A small image denoising model, trained from scratch: 16600 steps, 98430 training examples.
Rows from block 9 of a small image denoising model, named by matrix and row number. Rows with one number belong to one channel. Each number is 128 + 32 x the weight over its row's rms, rounded and kept within 0 to 255. All counts start at 0. Numbers have three digits each.
After each channel's rows are labels from the 100 images, of 14848, where the channel reaches its highest value: "responds to" is what is common among them. Only what is clearly more common there than usual is listed. The data: retinal OCT scans (Kermany 2017). In brackets: how many of the 100.
# convs0: first 3x3 conv (model.decb.0.1.convs.0.weight, 192x192x3x3, each kernel summed), inputs 0-63
# convs1: second 3x3 conv (model.decb.0.1.convs.1.weight, 192x192x3x3, transposed, each kernel summed), outputs 0-63

convs0.175:078091119101140145115061146091203067182098118138135104119105103139134185137078107122099151123086098147093117095094110136136130145094159125172103128076163113181109113150118109104215086134104148
convs1.175:142068112187137114069126107123177163033160111076151195121107136168116177116122182163094147128140159148109193149169117118074139103154169143178141152167065110162146179144126143149100107142169101
responds to: finding: normal (94)

convs0.96:050139110187113135068129125109058142113084122052082165135077147113066129079105119151104109141130121126085110128152053179153128123103110141099111124071146081091091128111128124150150142110124131
convs1.96:168206179186149109255063135152147103168173153141129094090119148147147093109126165117109162223136129105105118153133131098099141125150156150129135121139084168090119120073135114097118204093157192
responds to: finding: diabetic macular edema (34)

convs0.26:100137156144113128131132130115125148167103103134132120139194109189121153084134126117163054119116177130115130066107100146113146111140133114148146126154103136151094082145106088051095052118108131
convs1.26:203108106183153175132076148135101071116171103081146096150126120116144161097191117137114202181089140125134128091163139092077115134137169145122121122117125122133117126137146171128148141148143133
responds to: finding: normal (85)

convs0.137:125127120105158119143130118143078105145090126100111106167126151116142098131150192121083078091113119118111145135159135137192082140099104105143092127056086116093052074144105125108090123167115124
convs1.137:177139111084104124110096131144147183156146107101127153133106156134072109145099127110183114109126194203175139153116126068159164132127109091116191159149092120149134087218167107133137101113187178
responds to: finding: diabetic macular edema (28)

convs0.94:131131037140108128126131114092192118140174097124129131164080086104161119140083065198043111063145118132126132149095116142056105140139123132098111145123144117136171173146194138059126188081109137
convs1.94:112111077174150105170118126127087102170128153115121085088145170144146098111111106110106131155082125106092164083160169125105148100107092146152132137062104191118087095082070157149072085148179114
responds to: finding: choroidal neovascularization (79)

convs0.49:135136097150092127159101146128105134122121093098099120095120075106137116150093122150104135066137138116135184165124094153159136125130189111101097134098098099081120141102168212124136181109141136
convs1.49:180155172085179033184135148090134158125140093123162095172187155111138094086175194145145091132107193144118170145175159119083117158161128142183122111135093144121122175171127122141108149127077105
responds to: finding: choroidal neovascularization (79)

convs0.109:057177088154100129143145106137202154186164099127144096142123146068147084111160123152119182118120131123089084140106130141135146138162127158138156134128160134066102168097124167228155150125133121
convs1.109:114078094091161134105124117102096142134078168102114069118116150112116158135107142078117149131171122176115102062147117150087145133099133081094188103090151151128116091195053108082205046164168132
responds to: finding: choroidal neovascularization (69)

convs0.1:188126091096070132087107101143125149164112135064135119091119110142087135133049180140185151054118120123098110102093155130171092122154118154117192120140109085063161130134167139059084124121131141
convs1.1:136138103114169119095165145123123095087087114152099140195104169070136144118126170130177139147112113110121079105118138154161093136118140098099130123122180117130123168202093117133147078220103113
responds to: finding: choroidal neovascularization (68)

convs0.110:103111083173069108131100132100096198115133129115105154056093146071099075079116123157120109159088101114103250132148066143105123108108112124131144131138130065144122159133116157175135182112139101
convs1.110:104182169140120128171100177170133073086125197165141084092165084138141117113132136109148132159136099166131085063127122156139142143153141175129113128144096173097154112075094087168136158143124196
responds to: finding: choroidal neovascularization (89)

convs0.116:151146162097151115120129102138144109143128128091110085104128051115102125148109123153000127075126100124105067091109145121000111132117137129092078127086119105130134163121152134134128105131153125
convs1.116:112096086148106160167143122104119126150113109114112091111094110139126117130176110064132122114166140136115126079169100137111172115111128125106190112137120129108110084083104120102160125091118142
responds to: finding: drusen (25)

convs0.86:141080152118107131124141109152117132112110107127164156148106100137124091093039067145090140051163161127121143159107046129172108148129145098149121128145119138128047073162147087128178109127101123
convs1.86:123150120142091130138072125112114138177140195047120146077163109117169128157148152138092181135085139166116143112152216107108164138117079128164169110152122120148079086123123121145100075132134147
responds to: finding: diabetic macular edema (49)

convs0.190:106166160205123154139125112101122066136060084089132103178079125094166098135116152150083104151162167149095094185092124136152154163128153135146111115092117077129168135142173108150149144031109156
convs1.190:143127086058126131131128090156099119164144082122133101121123101100096118115162083086082060068158113118169152128084116154095151136064119119179146115072156113104105079145102127161130126134089133
responds to: finding: drusen (36)

convs0.15:121112130132160127157117130111113072134155167182140100149124107092138121069112062144126098146108074124144126075130159159103117108117138138155146131136103136137176121134039035141135081124121129
convs1.15:150129166119157193171137113204139078139087133136153098102059102097091099087213125152128153140127103155110161123074125126178138102071141125112156137082140128128129099130125182137160121137150122
responds to: finding: normal (89)

convs0.165:144125118120076126121159091118167162110129073119128169185073086081117149189099085134074134055151112128141155164126115136072145121110125168112107132129115100140130159157151168103137197094127133
convs1.165:143129096142199150135105154155081069156125086125106075137106172146110121103126127092151120122092132109125133075168148111145095110121110109105088149074153164117086130089071155168077088203158109
responds to: finding: choroidal neovascularization (96)

convs0.166:151173160028104141115131108147126109137131118109164119186147072124141153121148080075050103116132134140117085135094109091025085127089146111147061142139131132122078105149132074092146130126153149
convs1.166:154099086142135103143147132128082145186096121160085162126104126095119102114175103123133102094119153165159124121108101122087165057058129099137188118143125113126164157130134155132115147073138148
responds to: finding: diabetic macular edema (39)

convs0.102:160152131052142142142080108116135071116176128086125152116093125129143079134086116133133093135126176124091115074130108178159139141132097108127096130146118115130108106153163102102166093095117147
convs1.102:102087096139124078152191130121135164136123126171133167165118119124129131147111083151148081089130047147132108131108148168107097076058053106091170132178161102134107128110069150130099134155095091
responds to: finding: normal (87)

convs0.54:102169147085112123138125132169103080112125144102150101164113126137120121104146121108130085186122087127092119106126104081087147119093161116176060141095180110093087121109139079136071127107144126
convs1.54:127133078104066140148109117151110130145125174152110130071055102068073133124155103091146147146147099161157120106112166097147118085088153075116200159136143097127124092140131101113153122112194133
responds to: finding: diabetic macular edema (53)

convs0.124:111108117132057161123118127099075124143126116158161106078121085123163111114163069121146100146097127161153119137122078066112053115085110149088112088143118094113195126156141135035054111116101143
convs1.124:186197142154147096154141135169113160089148109139099124118178064073117130080125102112040105136106136113162150072104114178082132071109154163154169131097128163070098095149110150141145134116120149
responds to: finding: drusen (52)

convs0.158:150157204147166116153135118125110112143089096125142017129152123180185194133117115080128150126049188110140056077102118086215099112171133057126148132135136182162121133144120144125125070147105130
convs1.158:166067098140105160026197138087121148096122140054143168187101142119106145184150153150140146062164182169146086132201095171169128159100155120103144129156168090214118131212120154156122082127111059
responds to: finding: normal (93)

convs0.104:194140124108113124137102083141126074098135144146098089122153147107073075186189118083156105094151101114121112097081094097149098131125146195094083121163104108141134161143118189188188135215142127
convs1.104:106120121142132127143137104059095113148155176142116115150130162183152161159124123124093127156133099162128083093207140136108117124120120204105151123160131128119082103093040157183171124136141174
responds to: finding: choroidal neovascularization (59)

convs0.185:022088133169171131130126136138153066161081150100130111121135073112139123146126093147156142129105146133152150109106156086198095187153122152142130135155063145169210168099131124116100136079113131
convs1.185:121089114146144162135169130139153167067108144097184105174109193151110118148180160065161132148207157092160068143176032162134186146117165125107147138131104119145139107150142114107146179130143122
responds to: finding: drusen (57)

convs0.46:079126093131156101082120197108135135087090157067103110175129102112126162109095124193131131148133126112215110138180121127105138132146127134119104153090135123136191178156143090145071137068133110
convs1.46:104113100122146144215107141175194134114186118137173063084087133138032118102106145058089114145135105150073147063098126144156150120132155086092161142145134126098075065152119109133166155180152151
responds to: finding: choroidal neovascularization (84)

convs0.50:131069142131163134141094131107190105115132152105118075126142095124151112148128102161065138153142121128174133171076189152060096139124144141106147114097099157154079106094089073177107134127101139
convs1.50:132084089052122141073111179138146121090130118119141099159104112098087147137152142082190145101163153151135162096109136137156110154139073102129171158117104091155176161202138155058154098123151128
responds to: finding: normal (97)

convs0.150:133127187108084127106095114113094139114098118129084121169110078152127112122083076141141185109108115122108117124129124105164119135141178157137121122143113145137151127163139112129123082123121136
convs1.150:113101144165180163065128119108134146058065139094126113165153102114156212165113139147109141119109089123131111099129128217076129132085144092140136153091160110139085178169058102140140082194148061
responds to: finding: normal (92)

convs0.178:083112125182116138099198151103083187127121138147091100105136076145168104082143069099140168085096095137122161154116151095114130124086123033105126115172120151163193093124103149133104131105168132
convs1.178:108167192111155106089081120114143141104083154136194113144175147118075127172157157143147071124191118158185202132120109150149115119177142079157115129063099070141157159152140110159108136162100151
responds to: finding: normal (96)

convs0.163:110113167113148099150128151145070111154183100130075035155167164158087094146122127083166113171093160096145109070121165137123174102119103146101137135098138113141057120088128150120098118123135096
convs1.163:107102050133113196127149102121115171146162143123132162112097108135135145139069076097079107123139107149064107134126173081099139165116160080143162129186135127136092081153113113159202100136191137
responds to: finding: choroidal neovascularization (81)

convs0.136:101151158109215121140063172158095108138112101111100060109133138162177066136113174103079146121119178126098136103141172141205059147156103147109122150091141146166119135165085149104095140184136141
convs1.136:120123151111113122085190108134190194098105107055170171162167119108118148149154135166128080089193165194177133183135111165114151173125167129188142164118141113163110157198147055133150126065074115
responds to: finding: normal (96)

convs0.8:089105092115151109120078156134114129136112139096159111129109153130072157180115117125160091075170164113163171113112168098065169130078126127115153133104102093112118123155139119146065149113168128
convs1.8:107110042145129207127104118068099085146196108139124100153100106088105126132158176086114107123143142130083159121155117122144097149144184115155130127113189119150113135116113123104137146091167092
responds to: finding: diabetic macular edema (45)

convs0.105:141195122092167149107079117098185081110106129088140112110141101083105119098049117132141114120127137137123095093101130147223043161164168182081115142140114114154177106081072107133105128135105148
convs1.105:090121061150113083153156181092145207103079095111150168126140124099160083136139172159144091104162156151123142115140101205131129140126052094143139170146133109184108154147082130134123119158049066
responds to: finding: normal (95)

convs0.0:127136125046081150105086173100107107100132115135144160089090139138128111153178120136140043148089173140149109109072101133207065124143101091120096133165111116176156110109118116083075098158119148
convs1.0:095103152124137109135132179114118181162138148133163161133177118105077119143120112168111101099141099135182158112143139202060130087119117120141084148191156076095142181108121080175110162121068143
responds to: finding: normal (95)

convs0.58:113115124115104136155149110074188112162084112129118123109139072085136132064159089121075166109168109139136235152114107130085149153079142084090111134133103104107213148108137175088125119143123129
convs1.58:127180187137158094109154120160128129056113149150152047125218143144162114116120146153101174172154125143163150088118115167133130091171106132142113117122138179138101104124098116154101149136108166
responds to: finding: choroidal neovascularization (92)

convs0.92:165106126215126137115093119111118105068142118126152135121159088164109169080125074181102086111205100135120101142149106092054129098073154130084078122132131121159154083099130147143093125111130135
convs1.92:134126203045152104126079121143124176126110123156153144131171111126110154144071133111134165127183137133131123133128149085196145149185086100176122157157103113096114178137128103126103152122111170
responds to: finding: choroidal neovascularization (78)

convs0.135:075130075133149142090115120148163187129116101110119104139091103120158119163165120156057136115167107129115064158107071146130137140149198142099112136132103122124094105128166101089120210123104139
convs1.135:156128141103148102147134136154087133152097091057143070139121133080156154096138129093113161123135140120134142114173151081092071139128084108134156179130140147153101178130149134073127114135151110
responds to: finding: choroidal neovascularization (87)

convs0.62:085185113135084151133133055121123076125182127168110133061115107101204113093139149122184094113163146149083111058163103159113168101181160088116096126165076099100147160124177119153182089052130150
convs1.62:160121173122137092137135089142123171096104131225138176158153121137093169169146097119173115095154095156182118110106135122161121048087093114127157168131147077111145152171069134100148126159108136
responds to: finding: normal (89)

convs0.118:165160158114103113130148135076100150118139082080135103137114168115100195088137158146165184182131038119166089058128102112125106126169068108153139128113113094157108103169162136119176083069134112
convs1.118:087116087115123174168132145175124118127163110185142133125124104100125125150115117111064113100110114162104143127095178129177166127141118124165180127146156115077162115124100125220145096150118172
responds to: finding: normal (90)

convs0.128:108168095164106134111173152096115147093103063165094159132103132107143092144146131140143069158193177136103087128170099161112127117116119061061138130156136136081105127100151093176127160097148136
convs1.128:148107144136190083167100172095093150142106167154161137152186173129124126108138141150192116136123156130162054121144169141145188141114063137126067162115112112099109176149113132104125118143097153
responds to: finding: normal (80)

convs0.114:109106081092093118099145113118113201103087118102106164128084087089158080179111080135086121103108133118094111164170134131112132150105089107079136141152133112100136126132161103170110175088113130
convs1.114:131174147112213093209148122169105063190107100136092086143121137135127101023132091143108115144105085079106149076105137089110074107086157119128156123090129200107079111083122206145146066136163113
responds to: finding: choroidal neovascularization (65)

convs0.31:101071183135011124147128124115152112149155159117139061113160140153104135136134147148099163156045128132122149116125177126120144085120114146104158110106122098113106144099151162140107101152147121
convs1.31:146141080156075198127150127108147165100154126114132129092057089113133099132173143105111125154183134138130105150179081146115163149130148127119145124177143115176126085097174103083185200089153169
responds to: finding: normal (88)

convs0.170:105098189126134140144109151170109046132107143130173058147136120120149133153178113181167152133096139143168126074125160129187074161168113166104090129124112161129189135104151092162163114131098134
convs1.170:079039079125146122164150113119119152154133174119172150147125186136070132124110136088164163159193131121125131136125180138098175123090095097107151147146157119111109131149113158112144130144163114
responds to: finding: drusen (47)

convs0.4:037128187102193133128125085159134090131089095174137145118102100111175116119109121134121138057134129130140103079060137136163101170149108108146132122121053115193182132111102147159075127099140139
convs1.4:156086149139118120054128157145144210055103136104163109120161194158069152204149163105181132126140168150170128126167089179147178119129163101094135147126077092128156098203123097125130123172144135
responds to: finding: normal (91)

convs0.156:186152139161122122129162095124146146072100085164136157120153118134161186121109122145097078126137077132128177041149125132162062101147127116153054112161087144199164093103199169058156101098121119
convs1.156:132088155077123112151151142176094161131127126125153150134185135121130105096158105179099139086120140127176102094149134176154207114127084148129113175140166107079119080118167129188150100172096109
responds to: finding: normal (91)

convs0.73:109150167074111124114086139111146163159133120159173141171093133149130148200147154096151141134134137120097083098027160139136119148188096114107118123117091077097136177185107162089127140155120116
convs1.73:106100045190139106167133155120098207147051145192102179143072189099158084107144128117151112094153147124093105188174148112179121097136056086134151185173144115104122163130094121113110160156134145
responds to: finding: normal (87)

convs0.64:138123160142078142127118133124228092079192111106156083141109080190141150079102102196123048105102111132118151101082116180114154111149126197142126118104098119133092115115152110046116138130133134
convs1.64:089088117025148099137126135143154110139141112180110078142113149101047110108131154096140153122154113156098158092102147125174122100095092085121154154154148128111134139169113157108105075176149107
responds to: finding: choroidal neovascularization (75)

convs0.188:000136161186141118141130127157166131174090108110120110147121126072149143184114168119108112098140180107096111115109129153161153148138130173133134118079073104074147167143087145250118111106121121
convs1.188:182113146101123152117085138156106162126112070093113131112098190106089103136169223081125144086153150197153104115166087110118162144075157098110155121147166092136131099196081124103164134137110150
responds to: finding: drusen (44)

convs0.167:153138036111158156133173087125147103110155099100154085102143071076151142142088111124161105118102092158075071117092155147134086132135099115116090117126118131152143101127076093125146144090114153
convs1.167:137074065131085150089171154116096101143151139063121128147102151116133105125142076155168023131119156139162126117174125155120156148118163190155107144125134119156143122112088161199128152153114105
responds to: finding: drusen (60)

convs0.67:092110142109191110081102101108137143075137101097087047153121171122095145194091182106160143123104140112140148104079123127164152136117165134115090128079136122109127145130087179142036092110115115
convs1.67:133192139159125172186101102110133166126168109114160156127101139112113139144114199073088116133084113181111102114149139090107117133101137070105144144179212075147031099160118076097187175178133134
responds to: finding: choroidal neovascularization (80)

convs0.177:162171114116140165099117105124136052140127060116151063155175115117146131097078139140076152174122185149110077162086103118156006150122110147057112144079167155079134108164134090097113155077112161
convs1.177:172152085132107103117206134108087197135123122133115186146128072097108092077127089179051029094132084115131153159128138205101142140109094144186146173118181123172096146142137198148122133109092088
responds to: finding: normal (94)

convs0.173:164132052159116127134051145115087103075110139122092136150084116090111113151104125143094118085129078129137150174151098138080109138148114086134084132034117112096127081079162164110134153093108130
convs1.173:139191153182172140119149126097084101112045113133126129128165133139229084097120127146106134133102170125095091133087119141147159174146087117149094114087155187161124141124117144162121108154084136
responds to: finding: choroidal neovascularization (98)

convs0.52:075116121104153138107153132120150105160122050094115154136074117113120089110100147129069151090157103124117126156119058124192110137155160154159073142096100103101047064144175182177125094158109137
convs1.52:114156143109162151183075091146117158144123132070206100079162156139118147148159192089089128140099138148151149103124153104104179158175109101132153144073163107124082075165129083125147104166129148
responds to: finding: choroidal neovascularization (63)

convs0.139:138074087095101132156052075136108082174129095111079070077153097150069087139102099122107119081068188135088115042101146100161121132120053191086076138121125146165114136095171112154149162120156139
convs1.139:153187159141154062159115114141110141102110130153106080115128142092180131079143132148144151183138131137120135111126119112101069142151070149174115117083092156164089164135124177111114103163155134
responds to: finding: normal (93)

convs0.75:096090148172159117175123137124101051172104171132120089097098124081120086065151108088140197101118104118112083091100144088166121127115105098170131129120127092130140120072080095148157073106116126
convs1.75:156186136156178109084136172088154107131091169111110099165158159142121139182139177187139133133141161156120119133128115184192134136102161128154126148123150134190137177182099195160118117154151114
responds to: finding: normal (90)

convs0.122:147139142128117118155081170136128129171120095083121133166111083102087097107135127131083151122150087107103108173082084116055170139163130248090083112121079134100131134129194190162135109069130121
convs1.122:129116111073118107171073132165102109198147057174121156099122160141122122145122151084123086099071143142127131105076164075138161117090115084178113121108186129086149103114066122180149131196099126
responds to: finding: choroidal neovascularization (74)

convs0.30:128153087092133119100165108134088110124039116074100136171089143096105103148139177139079108122168083123130121164104023128194108137131109133157091120054128101073072098180112145096089127116114127
convs1.30:131230197136142141201080081172148133114122125111140127075115140108112099136173172085105154153098139156163098148090155092130156127137096126106174164112161120102069066159137077109131141127133199
responds to: finding: diabetic macular edema (37)

convs0.37:000140037083161140134125167155175099162080073117162111116120106142072133133138103142168067127148093134114113128087143156137098149146114111103108121136112185102140147122160096144173164139127142
convs1.37:105079091128142116135131174132119153139131197158141116131136184140092089149136086142167077157122126154161049140153126147113139120148170172077094127146100129077128101133095085155174172131095165
responds to: finding: drusen (43)

convs0.117:134116067125122114103165132114098157128142092071107157127101136093042130102173134114074104148137078109176087141150102116079133145128106101173148129122161109142111177101119132141136097122121107
convs1.117:117080083111114116162063166094119079140164124095151151097114127144152118125130145102116115157104124094085154121064143144092139151117123089150119057120124107125151157084114123136161153140095121
responds to: finding: choroidal neovascularization (93)

convs0.61:125102130111142143157149144128163099148194115158160223142094123132105119086186100130136121146116138120073104091103122154169094126158117141203116142190086136127120046105147058100109113142104145
convs1.61:075066130120139073157118101124162193171132176100160100093128171133122144117124140120141151157085129145104188147069178107073153107129105095165188135132097119119131121174148112096124093132179129
responds to: finding: diabetic macular edema (73)

convs0.41:103105186095100124085134109118091114115067129163130175169156140104113099085151133159089111109137109136108208138109075116086201131104105140107068123096100099131131141161092137138114147092119124
convs1.41:151192194131135165172143088159119099114103147171139117078110096117111135122185096086067162121141127135155118100129150103111157070155115156127138183127175121104128134066101084098102152145109173
responds to: finding: choroidal neovascularization (99)

convs0.27:169149148139110143154169135130127104132216101113121117133126128128123092125112143099143102147113127131116138137146165120140140129135151177134157129169137109070125133125118105087134095051154142
convs1.27:111108067061124065126076107099130129145129111168105134096089122124104131150091131117136085122136115136114206121055133125112103106077117049153141053056117110148145147171093134133171090155156127
responds to: finding: diabetic macular edema (54)

convs0.69:158164167139019138097179130143129150107127120178132156169155104147174121090095122179122066079162077136100181182074125122114124106115098112144117127096132105131144087114127172014087100116110130
convs1.69:170158179179173167090128138160101140053100156153129131076184168139092137135116128111140152154097166142158099088114127146158199114142159110107095132084141137092120106164094069165120100216151162
responds to: finding: choroidal neovascularization (94)

convs0.106:144132193056115133098192088116100115148085087121086186112109097071100104181173106128067119032123133134136158139054147136115141119106107153137115122144166116152117151114110150168095138069131137
convs1.106:103114148094152202126085149148080097138141124143105077078132149122071142150176190061126194145100134182148098057110115104182164147120128059056139095115204130094123080123102119111169112145125178
responds to: finding: choroidal neovascularization (61)

convs0.40:080141128146151142112200110163151022108116129096185116087138120120125200112088151176125113097095083128104071108081114096162124184073138152103133127086134141094163127083146175090093111088143141
convs1.40:074101110113138176104142118144163152085149098120148109132106219109095114174127181016129096124107138156117117102112116131138179129119131090112143142142182106126120078195083094171142134207116143
responds to: finding: choroidal neovascularization (75)

convs0.81:109132103154124120174204151110119133129165155131157145199124129106129115064112132188072029134115080120121139139172109153059138120095112070091089124114146160145128148137127093107089123106131112
convs1.81:140111116089109141165168121150163089148130154184162103100082097132067089091154039111115145130218099094106169154091124112149137102142163130119130165120071136129187108087159161097117109097144149
responds to: finding: choroidal neovascularization (80)

convs0.13:141177126101129127122185068124097108131089121097099094103136141068128109124112170152072157076088096129099114100071119136146108149072135137100112129067187150116172138112158147115109146146109139
convs1.13:109136095107149177139147131166138109126149093109125081098109147079077104110158177062073125133107123202117155065120119157116126132081137096119165148104194170152100065160087132138135089151123136
responds to: finding: choroidal neovascularization (81)

convs0.171:178085134103148136107152164106147130169091144054158177128103147151076102156131133193111113107209141137130097129156111131124121126145100108174183124154103097118140178133132134203110075109116120
convs1.171:118081131081124125148059126157118124113155111145149104104143212178140153215119141057157136159135134089132145119116127094175173136150103093123090114068128105083191159129114111170138123210148152
responds to: finding: diabetic macular edema (32)

convs0.53:134143133077129134151135151127133177086124124054193062188130047126121089123065111182182137145073147132068147175111116105120161148139122153130109120089158100118138098118176143203092112157130125
convs1.53:168133105119130172062116177084124089102114131135146125174129113117160119144157123174179091127175122155153116150128125135140078158184153072138080134145175087205177149105107099125172140152074093
responds to: finding: choroidal neovascularization (97)

convs0.143:164159076140110121083181047120154132147112084128118088163124094078151093112160121157047161086141124130138086123127123103081082122160099166127101134170161083191171212129172148094127157077107124
convs1.143:137103137147154102103163136154150100068078137155153055137118120157179169145116079095135142139124098079148129047138098169093102085145147144104152153089097154125130129069085126131099108164123102
responds to: finding: choroidal neovascularization (94)

convs0.95:117114163101150139124161094129085102146109108161115091125151112134125137153128122113073090150126132127107096097079132175084143145108164122129087123074080147108204138118078135072132106080133135
convs1.95:175115060129067141114133130127109153149146087104116117109112132095088078132173131118120119069125180156171114128149120128137179127081120134143165134155145116139107038142140135144133117117109106
responds to: finding: drusen (78)

convs0.130:110094078111119135133146103117176186141198129096110094121099116118169099162072143145159144136116083133105107127109133147147143151149131137136181133197068112144147153122199083107145174096141133
convs1.130:125108092092154090119123122160138114181116152131098094134088185111095180126106119105202142150095087143144170086131175102130048076118111095083158174091124124136126134167098150110117020183187112
responds to: finding: diabetic macular edema (46)

convs0.9:146125076082158137088204065083160094123131136121154112093115105084107161107130125113087106096102126140109058108111136100200092167078121071073156152109101116104104117148118125063089140132108143
convs1.9:124112145093134120080158109123154150061129042096150116134112139108109117147130207070104130092144155144099217124085061143121127155105128044174164129121156110187167149182126134107112117154114101
responds to: finding: choroidal neovascularization (60)

convs0.154:149047076110090127081146086116152143071151092086138133175122143123135123162166112138171194126131108129152186226112118101083163157140109143166127136172112108125161148119195168139163140071127133
convs1.154:134200119111138168155097073143124067161120136154097147117081094106136181125095104075090134105075063130125115083090212083110065083105105116105145126109222109128072120104074100171138108193134122
responds to: finding: choroidal neovascularization (73)

convs0.121:138105113128074128118135121157141132105207130115150158125089098134118124110049065156098093034137099107108117133076066134119103132121132132137107136195116134123092085134192095107147143124127119
convs1.121:138083084127089098099084145141112137173138167103093153071139141125130128160123112136155153112082141170113189136143204106130139114111076108178176126115076125163139097137105153144080045141172139
responds to: finding: diabetic macular edema (74)

convs0.68:103116032100114139086117142101198134173106134115084173102106109107164103075133071129107090134102093146116176199124136140111108131072112087116129138141091153160123208172128092102133163126127140
convs1.68:101086117109146131134135146127126111133097187152138117115145070167149158113085042148140129170129066087135156106089147146127113128124121125089107105072082159100124122074151171109167082116170151
responds to: finding: diabetic macular edema (38)

convs0.101:156174159209137143140137121105126115170155083090141082143079144057170098120078112128172115137139138142093100203084142092192083163130121101097129139140088104059138120151078093191135096100122140
convs1.101:140151048138118190065103120119115127129108109079097148136096099045097148120129092091123039078120070102137126090146127147086095112148151168125146146150116091125125152144064075122132150113110138
responds to: finding: normal (91)