From a checkpoint of a small image denoising model: 98430 training examples.
Rows from block 3 of a small image denoising model, named by matrix and row number. Rows with one number belong to one channel. Each number is 128 + 32 x the weight over its row's rms, rounded and kept within 0 to 255. All counts start at 0. Numbers have three digits each. After the name is the row's rms in percent of the matrix's.
After each channel's rows are labels from the 100 images, of 14848, where the channel reaches its highest value: "patch colour" is the nearest of a few named colours to the mean colour under the peak. Only what is clearly more common there than usual is listed. The data: retinal OCT scans (Kermany 2017). In brackets: how many of the 100.
# convs0: first 3x3 conv (model.enc.1.1.convs.0.weight, 128x128x3x3, each kernel summed), inputs 0-127
# convs1: second 3x3 conv (model.enc.1.1.convs.1.weight, 128x128x3x3, transposed, each kernel summed), outputs 0-127

convs0.81 096:111113093119153065102076156142126138136159124137130120121099122097109120136176094120068083074112101132089121095133107144114134073154129092136141127167147102177163146176106055159119139074124135088156107115045075073098158130074108150113151079108111137133138103144065090144116118092088144122125108105048113140106133150221170144129093116146087136100093139073131096107137032124130147120162
convs1.81 092:119114121097123119141162126099148144122115133172139161116121125112151105149093179133137088153109136122141073140091159163189120151096141121122178146076118169071129115129126123135152151183101126175061170089190147033122086105159126105153057128096129144112078115163126124138173124127184106183151148079106153166127108098085113131092072113135133044078146047182107125133071161125090123139113
patch colour: black (94)

convs0.34 109:134202142169163123118129107089178128153130100188074088133071089064125091146175155124156151168123087093123119117160138082167051174107073202073133120162148176132124103132140131154136122176117063146144163139130109086080127099121128137113091119069109106159137114092132122085139197126132137146114170153114114112150099126097104110048137096116097187111130078083109118130138122115161131163081
convs1.34 106:139058142099110095141210145071144134144078123172126062122141116077142145139122150194086155090128146138122130122121155156126157127109102096133120225091120121126142090119130148095124150142123121185048125108182105127165162062145157113169152084179136181138090147178132150164150157138133129168142165068106156172100162149184104099156143144177094103130131094098130114100138204144102137122144
patch colour: white (65)

convs0.125 134:142207144154128075166121119090125113157173131089099039153100111141064095118155125100112079149132110091110157099109124122115139152182159157124133109135101099088155157186132128110141102206123150144114078088125058133120142154125126126118105113134124166110158148100125103118128202120128129139120072099091115137079151100121148156122152118119118127094076095086247226125127113093121162109118
convs1.125 124:128131138089205114140109178130110101180130170138141161173095118142155117086128161143166121064124124144141177109140143170144135142065116092130148120129106160162118124159145141152130133131173114165144137021193106119155127112153192156164151118073125124156145062071118119114139094095143109132118046103141209122147136125123122149152061154137133146127068103161042084145146175126153124155130
patch colour: grey (67); white (32)

convs0.52 090:116100136105119108098118078076157119120143072117117184165060144098187092125100106084095122060166114111116139109106132104138119135148134109146066163078128113174150131170112099163111147158071112122112111147119098114094110059125111154165089057121108040077087074147104124105091109129084112173148107149135172098098144154174110153127070084171131160077125111098092124147089105087169108091127
convs1.52 087:063150133103094178101105149156130102153144137152113200098140137148123173112151144131113153184165142152146071147110121139130079133118076168159160126193149101072115154101123187085147130131183189140202087141095150113129130092103100112121138172152192103100117146073165106110146117135115117104116204124113070151135134151052146125101150154050123073170096098130129101095153116157141157096097
patch colour: grey (91)

convs0.87 085:124110103110126086123101116109149159095133132138136156104100116116144139052091127097122100147138082091115096161127078187111107145183114118098062130085114118126141108099161154058148011178134068098108054099149135143137181114109137111094128143095156135143122155143120081125119113092167132127123122092076112145117119105206174119121138082112110139143155065175124145063099178171107141100073
convs1.87 080:091180119165121162108139116169138150110207099099143136096092131110111142168107136167124147107146128172134100131095136119132160091081143148147160101156126084152130175164147154116140148096151104139153117170107129099133169080115128159101119118140125152085105140090153173127133129130059114074181133153177105126103146121011171135127109101158145116146144195064182108210114058112158061115168
patch colour: grey (67)

convs0.2 127:127127153132105120074127108146081153172124132069074175140110176096131171158123122129128158137157149095100117114098101090118158211158065101196111150071099069100116093122113136097143071161074147190141103111179153174137118092130094113147135110148145057121156123176103130101115082192097112121106090104174116108103166161130114107161189086154092148141167157126138168107124174116133149070140
convs1.2 101:095167103131141142190080183139098135064133148088111172134140126100135094080124151114132045154138049075143105152157110136100136152143055183141164111117097117119049092141141111167126123146137142158130166122116148038077167133153106111116135153137127131161152150091175166116106116142128125148118198162105151141178105132095107160073121136168071112174114128141191135121126056144122102099115
patch colour: grey (95)

convs0.108 123:107054094104151086101092177124116154104135104115116103106161122065118168097157141120107059101063100112122073178138124130182098096123151098123107089099133135164117172063098141103131139118097130083109104162125065120149202130124150079149121126110128114192134137133123098129157151159067142129152121172141161109146215200110110149153112159148115169091135131110048096126178156146162121087137
convs1.108 102:139108070145122139159150108124126112171107103119106158132131115110100114182088077141121039167074086126128121126085105085215111128116158147161148129133109159187060088092160137128091131164145089142167119098132159063110060158125104187156013147111074150092140100112140101118114135145107097131130145122152141107120117090134120170094107098110124136102165114129145131119085186133197083119105
patch colour: black (98)

convs0.93 119:128103142097091099090142139122119161147112131118121136126108098071132118107123191144111225124083097130119135157130102122118080143085123097135102124141109089123161120093079108099127119111128083110102133214110107128096089132110077149125138102182104085112107087159113141110129144109147156116143088207135149087127083078141132136137083130077150188141145131065070114142101077153255124166139
convs1.93 105:162121123143130152111124115143115058170119197150113184184119148128113096113137119127143152153109133130072120087116141109083085125144143081153117144108164168219137116069154081139109127156136121162136119058176179153160121132116180120123131150147118176158154158156154065131106142086110128101117138172162106087146107083154082138122144166033125200166131126138168140101149148144220100124099
patch colour: black (98)

convs0.78 127:128167162157121122146177126133117152106103149113112125111057133116140067149146133119146143176073134098113117107105130104125105184110112227121116147131149206135117098141119118129185148179143134123149137159124104049137146133092131130138108107098120091132081113090074148124108255130185160098139072158153086117109095134091121141066092136122145082158084117070082147114108152118151118160120
convs1.78 136:131092112105111136113154129104104123107122137136138130156140100120148058127110132153098107159124160101113119128137108123162113079130125076126117143123090156150111149121114097122138176098125111144108124157162096125105136143159115125142128110221121146129121106181097127170135117140118113127146157117116190138135138140133127128138198232147136105151204126121104133144144255119124133105124
patch colour: white (71)

convs0.71 070:109085098134113058127113145153160122118142140108200150141156149097167203135103175102104132111154087115115110143142109175097089161181138145155135155153153123135161129178225154144137072110103066098138122126146082169167228107110088152140112105114133148119147126177113116159146144116162118132141113172053117161134174140161189134098092137148102150128167064089122112139109151089154162069124
convs1.71 073:118118164147097110103186080158134162152176141186105103146112110070126114145097136223120151108155152183147133120080119143134137105107175118147101110147173111099096181067166162114115121216200158140103112112130078075103141092158150130139091104116148096160170131060116143080151122137114095151159138121172136149132077122109111130135108116082125163114129195057147129166141060155139122166141
patch colour: grey (84)